Weights of a small masked image model.
Training: muon at rate 0.01, 40000 steps, batches of 128.
Rows from block 6 of the encoder of a small masked image model, named by matrix and row number. Rows with one number belong to one neuron. Each number is 128 + 24 x the weight over its row's rms, rounded and kept within 0 to 255. All counts start at 0.
After each neuron's rows are labels from the 100 images, of 14976, where the neuron reaches its highest value: "top examples" is what is common among them; "place" is the part of the image that holds the peak. Only what is clearly more common there than usual is listed. The data: capsule endoscopy frames (Kvasir-Capsule).
# fc1: MLP up (encoder.blocks.6.mlp.fc1.weight, 1024x256), inputs 128-255
# fc2: MLP down (encoder.blocks.6.mlp.fc2.weight, 256x1024, transposed), outputs 128-255

fc1.400 [114 118 111 132 123 125 156 143  68  95 126 169 152 176 130 159 104 145 160 174 134 120 131 144 126 125 100  96  95 135 112 126  87 145 140 145 116 105 130 128 126  82 121 168 121 126 102 150  88 124 116 141 148 115  89 123 128 132 110 119 112 159 103 157 150 139 103  76 124 110 150 150 106 112 134 138 144 148 131 164 144 168 156 109 138 131 175 149 147 166 120 200 131 166 123 156 131 140 129  66 140 187 138 162  94  92 116 135 130 128 118 148 138 120 136  89 174 155 151 153  96  90  94  98 140 113 118 133]
fc2.400 [101 118 102 119 161 101 161 139 149 116 155 134 117  99 132 128  92  96  96 170 128 172 111 100 115 161 140 157 134 118 121 134 115 157 166 123 144 156 151 102 110 115 100 135 196 139  91 135 157 147 170 147 133 100 128 104 103 163 123 132 140 130 136 153 130 148 137 119 116 119 116 140 110 123 113 160 125 147 178 166 136 137 191 180 128 139 173 144 161 131  78  73 144 120 125 107 120 107  91  80 115 126 127 100 148 146  96 114 115 103 144 139 123 136 109 118 159 152 118 144 133 120 112 129 149 110 121 146]
top examples: finding: angiectasia
place: bottom left

fc1.704 [131 118 111 172 113 164 116 120 168 133 141 136 169 142 139 122 129 126 168 139 106 106 112 116 177  91 124 156 150 112 143 122 132 188 123 150 155 120 126 112 177 101  78  77 174 150 163 134 139 155 136 111 166 124 118 189  88 101 110  93 162 104 138 138 137  85 133  87 135 145 149 124 159 112 112 107  97 137 136 119 116 114 127 112 153 122 146 145 121 129 111 108 156 144 177 109  99 145 128 150 131 118 115 160 115 102 117 106 129 134 154  83  81 117 127 116 136  64 137 133 125 120 123 117 117 151  72 136]
fc2.704 [162 129 130  90 108 117 126  98 151 106 123 117 122  67 155 137 126 109 113 125 146 111 132  96  99 118 101 144 125 138 142 145 104  95 161 159  96 155 118 111 148 161 126 146 119 104 156 129 131  90 158 127  86 144 140 123 163 162 120 146 117 128 144 161 149 103 170 120 162 102 136 126 146 125  96 123 122 152 138  99 148 126  87 131 110 137 117 109  98 121 122 128 153  96 172 128 113 114 145 139 124 113 118 159 119 137  61 106  88 132  96 131 149 102 101 120 116 142 125 171 138 114 161 162 149 154 131 147]
top examples: finding: angiectasia
place: middle left

fc1.542 [146 123 137 100 110 111 191 129 122 124 100 125 137  92 118 134 154 182 157 129 138 156 123 130 166  98 115 123 163  96 132 143 149 117 163 128 111 104 143  79  99 148 131 103 139 110 113 101 151 175 159 117 182 123 126  99 129 131 124 105 111 122 113 146 115 114 118 100 111 116 165 112 126 129 109 132 132 134 135 123  68 139 170 123  81 114 185 161 118 176 170 113 117 144 121 140 126 152 136 111 119  66 109 109 127  85  71 129 126 123 101 112 122 123 174 116  96 119 106 120 135 135 111 107 146 144 150 122]
fc2.542 [137 134  98 155 159 169  66 137 136  93 126  98 145 162 130 140 146 103 102 125 133 109 117 136  91 154 164 152 128 149 110 134 146 138 128 116 133 133 155 165 149  92 153 147 114 117 151 176  84  64 112  97  63 110 119 122 115 123 108 124 143 125 133 134 127 115 164 149 119 146 103 131 139 136 142 151 129 135 117 140 159 108 106 120 140 164  85  90 128  81 102 108 156 135 169  86 127 138 127 136 131 176 144 151 129 168 130  92 140  96 119 164 128 161  89 134 162 106 127 146 139 147 132 141  97 128 101 133]
top examples: finding: ileocecal valve
place: top centre

fc1.578 [111 142 111 149 127 115 112 139 106 111 103 105 107  78 111 140 137 162 129 122 127 164 107 150 133 134 150 149 134 139 134  91 214 142  64 125 112 128 157  67 129 100 147 149 154 164 120 128  96 106 119 103 113 154 141 147 121 144 105 116 114 141 114 158 148  89 132 135 114 130 105 152  94 141 150 133 158 149 155 124 154 134 139  77 131 152 135 103  77 153 155  58 160 130 135 117  93 150 126 143 120 129 133 127  97  95 184 137  95 117 150 167 149 109 142 122 166 145 132 130 152 113 110 133 104 113 139 167]
fc2.578 [161 113 127 102 128 136 133 142 144 149 133 141 154 172 148 133 119 116 132 113 135  96 135 124 108 127  87 138 150 110 131 175  93 137 173 146 115 128 154 166 118 169  93  86 127 117 123 146 141 146 116 129 115 125 114 125 148 102 171  95 144 107 174 127  82 169 123 132 145 132 146 105 112 107 123 123 140  97 109 141  83  88 120 188 139 119 114 155 151 110  75 154 103  97 136 114 157 128 101 124 154 130 149 106 160 145  44 131 174 138 114 112 134 128 109 116 127 131 126 101 101 143 124 128 156 134 137 110]
top examples: finding: ileocecal valve
place: top right

fc1.101 [130 111 130 103 128 124 151 120 118 120 153 123 148 147 170 136  84 122 138 125  98 122 128 157  83 112 141 147 158 148 139 122 152 129 139 150 171 113 135 148 142  98  99 200 163 130 144  85  90 119 127 103 115 140 191 106 114 128 168 137 140 146 144 125 145 100 133 119 139 180 108 115 103 186 155 123 125 136 173 141  96  94 127 131 129 132 170 118 113 110 161 144 126 113 146 115  80  94 111 183 107 138 140 109 103  73  84 119 100 156 114 139 131 102 129 103 140 106 117 143  96 107 195 129 133 128  92 146]
fc2.101 [128 107 163 132 136 157 128 165 138 124 146 140 156 116  96  90 127 123 123  97 123 161 149 113 124 147 137 136  96 110 124  95 109 168 136 116 100 153  97  84 147  91 124 109  69 124  91 116 128 131 126 148 144  92 142 112  81 134  75 116 121 178 112 115  95 131 162 120 149 104 151 160 128  77 121  97 160 102  98 179 119 154 123  94  97 179 116  95 132 137 124 146 145 159 100 159 127 140 143 129 130 137 126  97 126 124 147 124 142 114 133 130 109 107 133 132 116 143  91 126 140 171 118 124 172 146 153 120]
top examples: finding: ileocecal valve; finding: pylorus
place: bottom left; middle left

fc1.369 [122 141 160  87 111 107 119 109 118 142 153 120 149 150 121 119 131 129 103 138  93  66 167 116 114  89 130 135 101 167 102 102 118 130 115 159 121 120 103 111 129 114 112  95 109 175 139 107 132 118 160 130 120 100 102  78 103 138 131 125 162 163 155 117 125 114 129 163 137 149 127 103 111 105  97 136 153 112 127 116 125  68 136 135 152 118 152 156 224 114 135 130 126 157 131 145 127 157 108 105 126 112 136 125 112 168 121  82  85 154 131 123 104 159 105 121 128 126 166 191 129 154 130 102 131 110 122 108]
fc2.369 [127 121 131 172 140 121 158 137 121 110 102 118 124 127 159 138 107 120 151 150 159 172  95 148 145 147 118 111 120 126 134 139 157 128 129  73 138 151 145 109 172 157 146 143 138  94  99 149 135 125 111 131 119 150 153 147 141  98 119 147 107 107 127 124 116 139 139 133 128 107 101 155 126 149 155 147 106 152 133 115 110 153 152 116 121 119 105 113  95 164 145 118 137  88 147 134 127  93 124 156 129 120 111 151 146 128   0 190 153 121 102 127 137  78 123 108  97 166 111 101 151 105 116 144  90 146 130 166]
top examples: finding: ileocecal valve
place: top left

fc1.570 [110 103  82 183 113  93 107 111 145 124 126 135 140 155  97 135 147 112 125 139 114 144 118 115  95 137 113 159 133  93 129 122 112 124 119 142 127 108 135 128 133  93 130 147 120 145  83 108 119 193 119 117 196  69 110 148 120 160 131 141 123 137 151 114 146 107 187 156 189 163 141 143 151 125 135 108 110  94 118 182 119 115 123  89 160 100 112 116 126 140  83 130 133 153 130 153 119 125 106 116 103 128 150 124 136 131 129 138 121 178 154 125 115 133 128 102 135 111  97 142 144 137 176 106 139 109 107 133]
fc2.570 [168 137 164 111 109 149 126 126 148  99 109  90 101 124 111 154 102 116 165 154 103 164 144 108  93 122 166  96 143 132 129 163 132 140 143 174 122 120 127 111 121 149 148 114 144 105 140 158 123 170  95 106 171 106 119 104  90 135 152 135 136 149 117 159 118 128 120 145 126 115 123 107 166  76 116 127 108 110 180 145 131 116 119  86 115 104 118 143  79 122 127 160 112 133 120  88 104 142  88 130 159 138 148 100 116 133  51 109 110 133 157 172 129 130 151 113 101 133 148 148 117 118 115 160 127 112 105 131]
top examples: finding: angiectasia
place: middle right; middle left

fc1.125 [124 133 125 125 158 119 147 154 133 145 115 116 124 172  96  98 159 118 135 136 148 162 124 148 165 153 101 134 117  93 156 150 129 129 153 138  99 109 119 144  96 116 133  90 105 141  99 124 115 116 114 106 121 119 139 127  94 154 116 119 147 130 100 159 156 136 107  96 117 124 128 122 118 110 104 127 161 149 141 142 136 141 113 114 131 143 124 177 112 186 115 151 103 167 184 150 146 127 137  94 108 148  71 140  86 103 118 165 136  54 138 132 129  85 114 143 117 168 132 128 110 166 131 175 112  98 136 132]
fc2.125 [135 175 126 117  98  71 124 156 124 144 102 145 181 113 127 182 139 177 118  91 152 101 179 145 127 177 112 143 113  82 132 154 168 125 120 112 122 101 124 119  99  92 152 175 141 114 164 168 128  72 120 142 134 114 101 142  86  97 127 166 129 150 145 144 166 115 125 132 125 115 119 153 127  96 162 138 112 136 123 154 158 136 124 156  89 116 169 149 117 165 137 137  79 109 121 100 120 133 116  95 122 103 118 118 125  89 110 150 139 140 129 104 120 118 138 113 105 108 107 123 127 161 148  88 146 114 119 151]
top examples: finding: angiectasia
place: top centre

fc1.760 [176 157 127 107 138 150 134 132  90 125 153  91  82 100 108 154 122 196 118  97 136 185 104 123  71 111 116 150 122 113 122 105 207 164  71 114 126 135 144 115 147 117 137  95 146 100 131 129 138  93 133 100 107 117 113 151 123 115 148 100 147 111 146 109 116 125 128 171 108 122 150 145 101 125 159 126 153 104 126 108 143 120 150  84 157 140 160 131  83 130 126 124 143 154 144 123 134 136 132 145 151 136 157 121 121  83 146 140 142 118 129 122 147 105 117 145 122 162 146 118 157 127  83 197 113 115 195 129]
fc2.760 [ 81 105 133 161 116 108 120 148 171 136 117 141 168 158 159 110 138  73 132 177 126  96 169 133 155 126 140 123 140 142 132 142  68 107 172 163 125 148 130 147 122 145 137 134 128 140 116 121 142 155 131 126 127 150 139 116 134 143 110 122 114 147 121 136 138 154 109 101 130 123 105 114 119 126 100 140 116 140 150 132 123 129 104 173 151 109  83 146 145 122 143 103 106 104 124 129 109 111 136 127  99 105  96 133 152 154  31  97 114  98 130  96 101 159 136 123 147 138 130 145 120 105 159  88 173 115  62 160]
top examples: finding: ileocecal valve
place: bottom right

fc1.168 [130 128 116 100 127 166 131 149 142 160 106 130 115 157 149  99 151 164 122 103  75  90 138 119 106 159 141 100 121 179 112 151 156 154 118 100 112 154 132 151 137 121 167 111 147 137 158 127 132 131 136 127  97  93 155 151 153  77 161 127  97 122  85 150  92 134 101 111 168 125 113 129 111 144 142 119 113 132 102 119 149 173 150  95 145 192 160 135  94  86 154 138 120 149 148 131 115 156 125  97 146 149 100 115 169 118  99 123 109 137 103 118 102 158 146 110 123 121 125 132 135 102 134  98 129 126 129 115]
fc2.168 [183 147 129 130 106 133  84 142 117 112 146 176  97 133 111 115 117 134 114 126 134 115 138 116 156 150 131 115  88 140 118 160 112 159 137 161 127 114 189 169 151 131 137  88 167 131 157 123  89 139  91 138 132 140 189 107 150 148 134 103 137  91 116 166 113 146  84 107 118 143 107  80 171 150 106 148 155 171 120 134 149  96 128 126 152 109 153 123 151 131 166 103 156 186 119  98 125 119 109 134  87 118 117 165 131 127 137  94 124 143 145 142 150 126 104  80 107 127 122 147 131  96 123 132 116 112 109 144]
top examples: finding: ileocecal valve; finding: foreign body
place: bottom centre

fc1.18 [123 116 120 106 137 119 169 154 142 115 113 137  99 118 119 103 139 192 104 122 122 146 165  97 107 129  94  94 148 118 150 155 153 113 130 139 150 164 127 156 162 103 128  67  90 139 139 111 180  77 131 107 121 117 117  89 131 150 142 146 106 141 160 142  75 116 145 110  99 137 107 170 145 137 117 190 137 117 115 119  92  87 110  85 134 118 114 118 156 119 141 119 134 147 121 123 149 146 115  89 130  80  99 156 157 154 132  93 127 123 134 144 159 121 144 136 152 104 119 181 133  87 106 134 132 132 139 147]
fc2.18 [111 123 123 185 111 178 141 145 139 150 127 176  89 124 106 143 148 102 135  96 121 155 154 154 118 110 108 114 124 112 139 167 131 138 130 133 127 116 134 134 174 147 137  99 157  89 115 130 130 122 177  97 139 140 149 121 157 128 139 116 133  96 105 116 176 130 148 157  98 129 155 112 106  85 124 134 119 118  98 185 137 166 122 102 149 133 119 118  97  88 107 119 156 121 109  61 148 104 140 110 138 138 111 140 125 116 127 146 171 160 116 133 110 168 154 133 137 106 100 106 123 109 111 101 166 172 112 117]
top examples: finding: ileocecal valve; finding: reduced mucosal view
place: centre