python train.py --model="masked image model" --dataset="capsule endoscopy frames (Kvasir-Capsule)" --train_examples=42238 --image_size=32 --crop_scale_min=0.5 --horizontal_flip=true --method="mae" --mask_ratio=0.75 --loss="mse" --encoder_arch="vit" --encoder_norm="layernorm" --encoder_norm_position="pre" --encoder_activation="silu" --encoder_mlp_ratio=4 --encoder_head_dim=32 --encoder_fused_qkv=false --encoder_bias="none" --encoder_qk_norm=false --encoder_parallel_block=false --encoder_inner_norm=false --encoder_patch_size=[4, 4] --encoder_layers=10 --encoder_width=256 --encoder_positions="rope" --decoder_width=128 --norm_pix_loss=false --decoder_layers=2 --init="torch_default" --residual_init="zero_last" --optimizer="muon" --muon_scale="original" --lr=0.01 --momentum=0.95 --nesterov=false --orthogonalizer="newton_schulz_5" --adamw_lr_other_params=0.0018 --grad_clip=1.0 --steps=40000 --batch_size=128 --epochs=121.2 --lr_schedule="cosine_restarts" --final_lr_fraction=0.05 --warmup_steps=4000 --weight_decay=0.03 --adamw_weight_decay_other_params=0.01
Rows from block 3 of the encoder of a small masked image model, named by matrix and row number. Rows with one number belong to one neuron. Each number is 500 + 50 x the weight over its row's rms, rounded and kept within 0 to 999. All counts start at 0. Numbers have three digits each. After the name is the row's rms in percent of the matrix's.
After each neuron's rows are labels from the 100 images, of 14976, where the neuron reaches its highest value: "strongest on" is what is common among them. Only what is clearly more common there than usual is listed. The data: capsule endoscopy frames (Kvasir-Capsule).
# fc1: MLP up (encoder.blocks.3.mlp.fc1.weight, 1024x256), inputs 0-85
# fc2: MLP down (encoder.blocks.3.mlp.fc2.weight, 256x1024, transposed), outputs 0-85

fc1.745 120:482447529535450458583489501579556477460487570647462469475442426613566409531497526567519483487607474491482526545469505399437543524478558533479488564482487587515442499474484524563472422430574498509610470450526598480492515492464494581615510485478533456563507560
fc2.745 141:463576518489524499428526482444536599448557506561484530502455466529523578551474519484497524506499499555508510490522524549497423533499436562541526462588425575467463489541562467516451541517530465526471519449568498432536413497484471493490545480589525500490533542
strongest on: finding: ulcer

fc1.230 118:495596543495537585545544508523569512456511421420605448501503469516515521501538454496535339556450553430407495463492470484520511507497584540517555520438522527415502559551465496426475621569428327561457489518477506508524496502493455490504434594503452488464581541
fc2.230 120:460484462453457507468549501496490466528512577576488538519550472516464543503488437484472547446408372477549467491456467468448438579490575390542564504446447528439576468472554399496508488497572477422549477471439518552491592477548527480435546498529557542530512523
strongest on: finding: pylorus

fc1.214 047:575485497496538527462463469383472569471471524468496496435438471459553403508555503524390418469472500513551553512401561509574605493531440454507618487492450532427476469594559436461497510543569534543499478528479459501534392478478570485469554481551495592555442454
fc2.214 041:457569481440473487450531473584574511586573509455501517450633546455470548481522469503586585494518526529466521511543455518501401409493644481503410478545635473529577446479493447464459536562511460465541549511446590551396529491517523521527494510573581517475547528
strongest on: finding: blood fresh

fc1.132 106:456510551627518451488425519487521386509463447566533480528549555464517517476565485510573550555547527428603516464443562591465568416445403495494545627479466490491496542522483578476446545474447487445539499442558541481483394515558459457474541476431362464510567482
fc2.132 108:492423519505511443527440506550498402509503532464482442498504554550517495489558471482465489517423549450591542475478568514503559509553472412500525540496481573445409560554443462552584564472477456452543447523549484437544430634552431504375478496411500548510443505
strongest on: finding: blood fresh

fc1.390 126:486460541484511495504425530475487455512577477492520585457460469483559522491530471531595483486525563414519486500518534590553517539461536457535655539519551483540508386549551525485406500657519541458536522524481444449478469467425420523497416368481486507440586539
fc2.390 133:470468464436464417493558485459481613627457515502451498608505443531508529529587474462604477540525507450434486476526442481436479480577509516570475456459504493509507537520474589446504311565482344510497525513447562508518407512504431609484548497464441446469528464
strongest on: finding: ileocecal valve; finding: blood fresh

fc1.65 162:474542595553486473513477477450434416511453448585494429505537534469487467478537476425516510425543582465574558473468544590511469484423421470546570671431461604518509513564569548449472494510506449415541505465512496540487432551582491525503498419468492578457588481
fc2.65 187:456465555517482411478384460561513435519507525478476416513514521539473539515526544500469498439474564469581602463520541553461496445452438458514579468484545550476472483528481501549485563512500473513555453503540451448494415599545519540521438433449427484556413511
strongest on: finding: blood fresh

fc1.510 092:433488643497555475539540461455460510610483534543470494478567477532413479402446540471479483519501404458491526531382478487575587456415484487460525415442508482536600477495443560414478449551480515526426562464530551592499468523563497429412424538504467517478534527
fc2.510 082:519517555533425490400496560554595583510447477529427477476564348532491417548578449497502527511526566505529478572543574522457475560439523471545566594622515493511402480454485418556515555583449511427538423479516463443471463440569456626474490443470542538513412353
strongest on: finding: reduced mucosal view

fc1.662 129:479511400501516519512456510464527514504508478550566527520537569458577428532469504569433471494619487539439380457480473421422466592447594519479538516482521473574524534584444513476480534532607546525460500495537496456449577512537471526492582501443526531412482585
fc2.662 130:446594422471470481463510482530447524478459507565475530460500494542472476383509549478570484476549500524564529496464548563473527450510415480471493467387430550488389539422483534437527530572552465498524508534470523539592543498440536570562442455505533536529507550
strongest on: finding: ulcer

fc1.679 133:500435471471426580500535479427503558520403476539454455509465424494455473509508487527484464584475482499532426512429537495525618491536499556446533549448464573468497440391476586548440496501558563475557460499537485479489557541585486465496462513540391485474448495
fc2.679 150:502511512521506529523465585533556491453546444488515489534472593489519488500519580565518567551461512553404575430597535485536486488517468395491583440496424437493463505505531414503491483540503416566500556468461524523397455511416523548527468521559506482530551438
strongest on: finding: ileocecal valve

fc1.753 088:446527533477532433535512520554538549490494511510470502557548506619536565555523454493446411417548601499486480499502491488537457482594505547537513459476446538517497532449544486441407522425593492456508490518465535538477530550445588492535502459476518503489500431
fc2.753 085:456505503543559518486538494403378489458538444377499503523473464500511414400539505510457519510497517443530563491559485559440546570612464431524494488449565522526499580357498449476549409560502564445540563553514494502544521480490447452418451497504437548492557516
strongest on: finding: reduced mucosal view

fc1.746 075:426460488458573542483612405571541562504513452410528518454516475523452523464606564496501552482545531538550378420507432516489464460515529606560638498523517516522452499480601482495454427557526528427482574478512521598539501500455483449434494448497482502507537511
fc2.746 081:498491475387560540537544492485469489530498465576480392580446406533449528470539417516420566523525459573468427562490487434556554555490520510490459537477411549547509575597458518458454487493572529528494456487545424457464523580591495463454475501459499475497509534
strongest on: finding: blood fresh

fc1.133 101:522406559522491487436430474522514527569455539465505562453476416572487394529588419575602433490462468586492567525443414551569489473459509528470561426496456441453426538482460504490441500454569558494409499590489425522453472508559507419495497496557541496514522468
fc2.133 114:468506424498561445345554542441431476523445531501491386453417399479501519523590555540516512473401514553456492479528487465493475536428495556523549479555481460551500566425451477441521525522493427502553547459515470622513475553572471593515518501527451523471498476
strongest on: finding: reduced mucosal view

fc1.564 089:448440547509580529532450488491517629485556466577518509538475561504543560497515491530593502381525466544476466481514478452555456523456502529546589615354518502529522596468403601447547543439509540449556495556543467476452450507499534477500496499472567538470573419
fc2.564 091:454480476550522475449488529549506538546507509499534487516472524492585425499529528517405485406525421538617490453507543545492494502472488571500550528473487488523483484525548456644460518391444522465464522417346549437486539483448550525459454413408448530507527576
strongest on: finding: angiectasia

fc1.34 035:564422448458446487456414536524545528530490401474429513439473432570543466454528409488518561488555456542499593529452481472465434512470527522489479471572561487502478511475457510468521527605520476480495493484471536456521395497435534540520523543528508566476480550
fc2.34 034:376498524499454501545595431526491492450541557500609549489551503455493443483506455531510609582530473472497370549516494527502483455548417557497411509483438415485505495531497482432542513470564404513547519481524495519459497516499555457443474450479523525531484493
strongest on: finding: ileocecal valve

fc1.74 103:540508495511437454484508581498443505463512599368497477475539532509523500470480517499522475525570482557443446526547487500382440495533407543390501468537540463556553430502553549544504483447556499510525517400536449481475534561476515535503521437459440401480556514
fc2.74 093:508520512543521496567434494523565552500456533452458446517471460482452500503516438554373508530480433547491524542517496493562612542548521506421558454508613510498412526473569499483434372544596533576642437472567497495566450501522443433414459536499526497474515488
strongest on: finding: reduced mucosal view

fc1.759 042:465403475499562483510573561539490439540515512478477460488492467477565538601491421523510509603518558565509464473405474538565491538511500472421456462521536518545517490536491525458559505422454415480426507540539571588487510493490461501541546580524546477510486378
fc2.759 045:491507413464503382521617551532468483483467497527478510446466464487451373559502560518428518433589555565500443501459589536541527553493564475519512478574536467548574467494538564495444547408457505510474446577519551593461462537555451395491431553571517456532531463
strongest on: finding: ileocecal valve

fc1.437 144:499488530508491546487603435610449503554538608482452514493484513550468495464550539487523509498425454428497514512461483570646508474554400552412587528462393537496479514553401458467540570580578522454402581458523492563481432484516528509492560550433468410470514442
fc2.437 160:577530465552590495450477453583521454541533488518475423443523547544509490494574467472511517447546483513571494472526469557424484479479444522479562559515460504541434428558531499510604514509486531468539432550445591559532441385485590529451484389509515618512500476
strongest on: finding: angiectasia

fc1.35 058:495476473532533449531490552512560550453524452528590451393554598550506432398441434532569520443528505481510534472506509467467466460459477546481528480483527522553502498458451574443488560433556482396421544569500487534545493581495579619502524549585626520447531518
fc2.35 053:431427450511526506500468511464543616489581512543460504578527422437573478468420514543407486471550475609483511446559490523518567519559617491462548540466493542487491437578483526584572504475447450593541486494540566542533465419568495536500573473492466465514477594
strongest on: finding: blood fresh

fc1.476 031:580490529479598518417484516524493504505482466514529463434461587601488493492548468561424497558536544492521479522502397540479555569529590523458455486504510578544466489551499544448499549467548535483561389454636569491519472540481496510489402561499487502497517575
fc2.476 033:465533568476406420553520445523488498456464460529499398534505519409499552542453510526642526536568489519582447528615537607520530493463470484567521495468463455515440399554445488485545575456512491505511498510438544551490464502505573528435422517423493471484527476
strongest on: finding: blood fresh

fc1.33 031:490528411527506548584444545533553576563428439450550523443458513571500540526522485478410509575529465615522543521539469488485536495487537497477486490514556482540507592471525442465479562569434515487369477455438484461454532439474579522558424457569509506582457551
fc2.33 024:469472474511501444438554538471476480462496489541447553552564456456488408434437536527558474451530557370423425531477583485453488477513424553531457539496507458475499448530553553561467408437596420479573502589515485517615557590534437515440558499463505519459505506
strongest on: finding: blood fresh

fc1.666 119:576434533530476504508522587525536469508442582512468580514523545487457487462443518522549450619522410507573465504386542452438497465517556562570542525510548519530417511496451497430510478543463477501525478453461549495503434462541546443479572602492461474461474477
fc2.666 103:448456469549482537494534463465462491490440441518560447497500526553444546539509515458606488513426497563526484425558434395552500494520414436532430479554485480444449544467533437492501438488469459498444513517454462517582503562386518505477462492506443469559456521
strongest on: finding: ulcer

fc1.346 133:561450456560506504421443516521496450419539504525543496433539500630475515538396502486457534488637525524446471516458533509458515436456518616474423488499573447552518515521516383520495477451584551543620438450507479564504438502533461624489470482449488551492438474
fc2.346 140:477461596509591505429509511518485448505452644431532448581534523439487531453430471452395491488415503553440563432452511520580542481571484547475480446449556474409487512509577588523458571482467545449417425519491460576490419433577512531567606493551463511500494507
strongest on: finding: reduced mucosal view

fc1.155 123:469436575579448539487513435575464539488527523383496567552498479544456486439428457475526539488547514481492451556504444531525403495583479578496657508531523454576552489445429591471422550558538502540498536590449544514403510589544476471442491498568557379555591564
fc2.155 126:557578476384580417477452430457420544497555536561527457499531459532435510435526541596469420442497555480438567520476448424503502482482535507602436534584474437506534511590507530510425525469563502480524501534584532437477521493381522543502526526502528487436429505
strongest on: finding: reduced mucosal view

fc1.150 129:506431531441487610481505492467512479520419483564520520493501565468505526466539426514557547505530541513490507529471497490568456498457532377462581562397507508483532438508437440611454500589503532473535526481410510505505435520517493511504454523511517413528492524
fc2.150 132:520507502505485459441508541501485418516447572468458436500411466460529483461506470570474490515415560600503500557482489544610455501537540501568481470518450534467462513438602545612522588575444595476534565675553477438540467505581496454498395529540468444514479488
strongest on: finding: pylorus

fc1.412 122:531558514455384445501501506508458521434490397582497475574533548458555489499488434542484518424554450612571561462505465423440492492474377532567536427512497477344449495550469459553495540515564492595574470529430520503511490507524538437512523464503562495568499616
fc2.412 123:537539529513620460512558521462552486516531439486490482438481401471500520486520446406443593526430627475518463548564508476435457557429564520521432520569471495496468480500474467542443375520446523465537438558558469496535579421498504591479477509507480514458448390
strongest on: finding: ulcer; finding: ileocecal valve

fc1.481 113:466458487516425500618550614496555559538481499500562513483523577577478435519496530476526518485621492481456509444548498502427466517607507449456589531500433414524564442490477456393539568562430552485476511456468514498513524511441561489543503590498500499501539486
fc2.481 120:482374534480504538395506373470451373484486469459491481540466538458485554467532516535484475381405483615548444462485465547586509507566593516546528394409514542562550453529491519441534474561609468444494508406522397501540486476570468440512498503439573545595506494
strongest on: finding: angiectasia

fc1.98 112:584518570517419543544555482457445558567437517607456540507533513514568534458381471584508457534461573410502525530560459487464473534547546498452443468482464554485453427565504502539502464645509437525546621631459550529476483493442587423508511492553535423502496559
fc2.98 113:507487530453553479450523486484424494534410482501476418507490458467490380594476513524432508473496547564524438596540418550489532450531515479527509589433571569554526551574538478458421558516565512476497483495500485420530460529475505513662482478429491553459434589
strongest on: finding: pylorus

fc1.301 154:447534501404459415541438450440494557519489539489454478494465476529486529512470394576422503485584493389490599425501459555406496503391487416524487512518564527479565438434440437506380472452576552413460491507464532506452466575475557477524546414554581525430487486
fc2.301 158:499559456505473506570338531496475524525457519486487500525555518501422566508585566504610476535499360544516622409524410488575424528433451464468512504406442504563539499524448425479327522499454475504536415387423539483465509603504580522518529507489540455502531633
strongest on: finding: ulcer; finding: blood fresh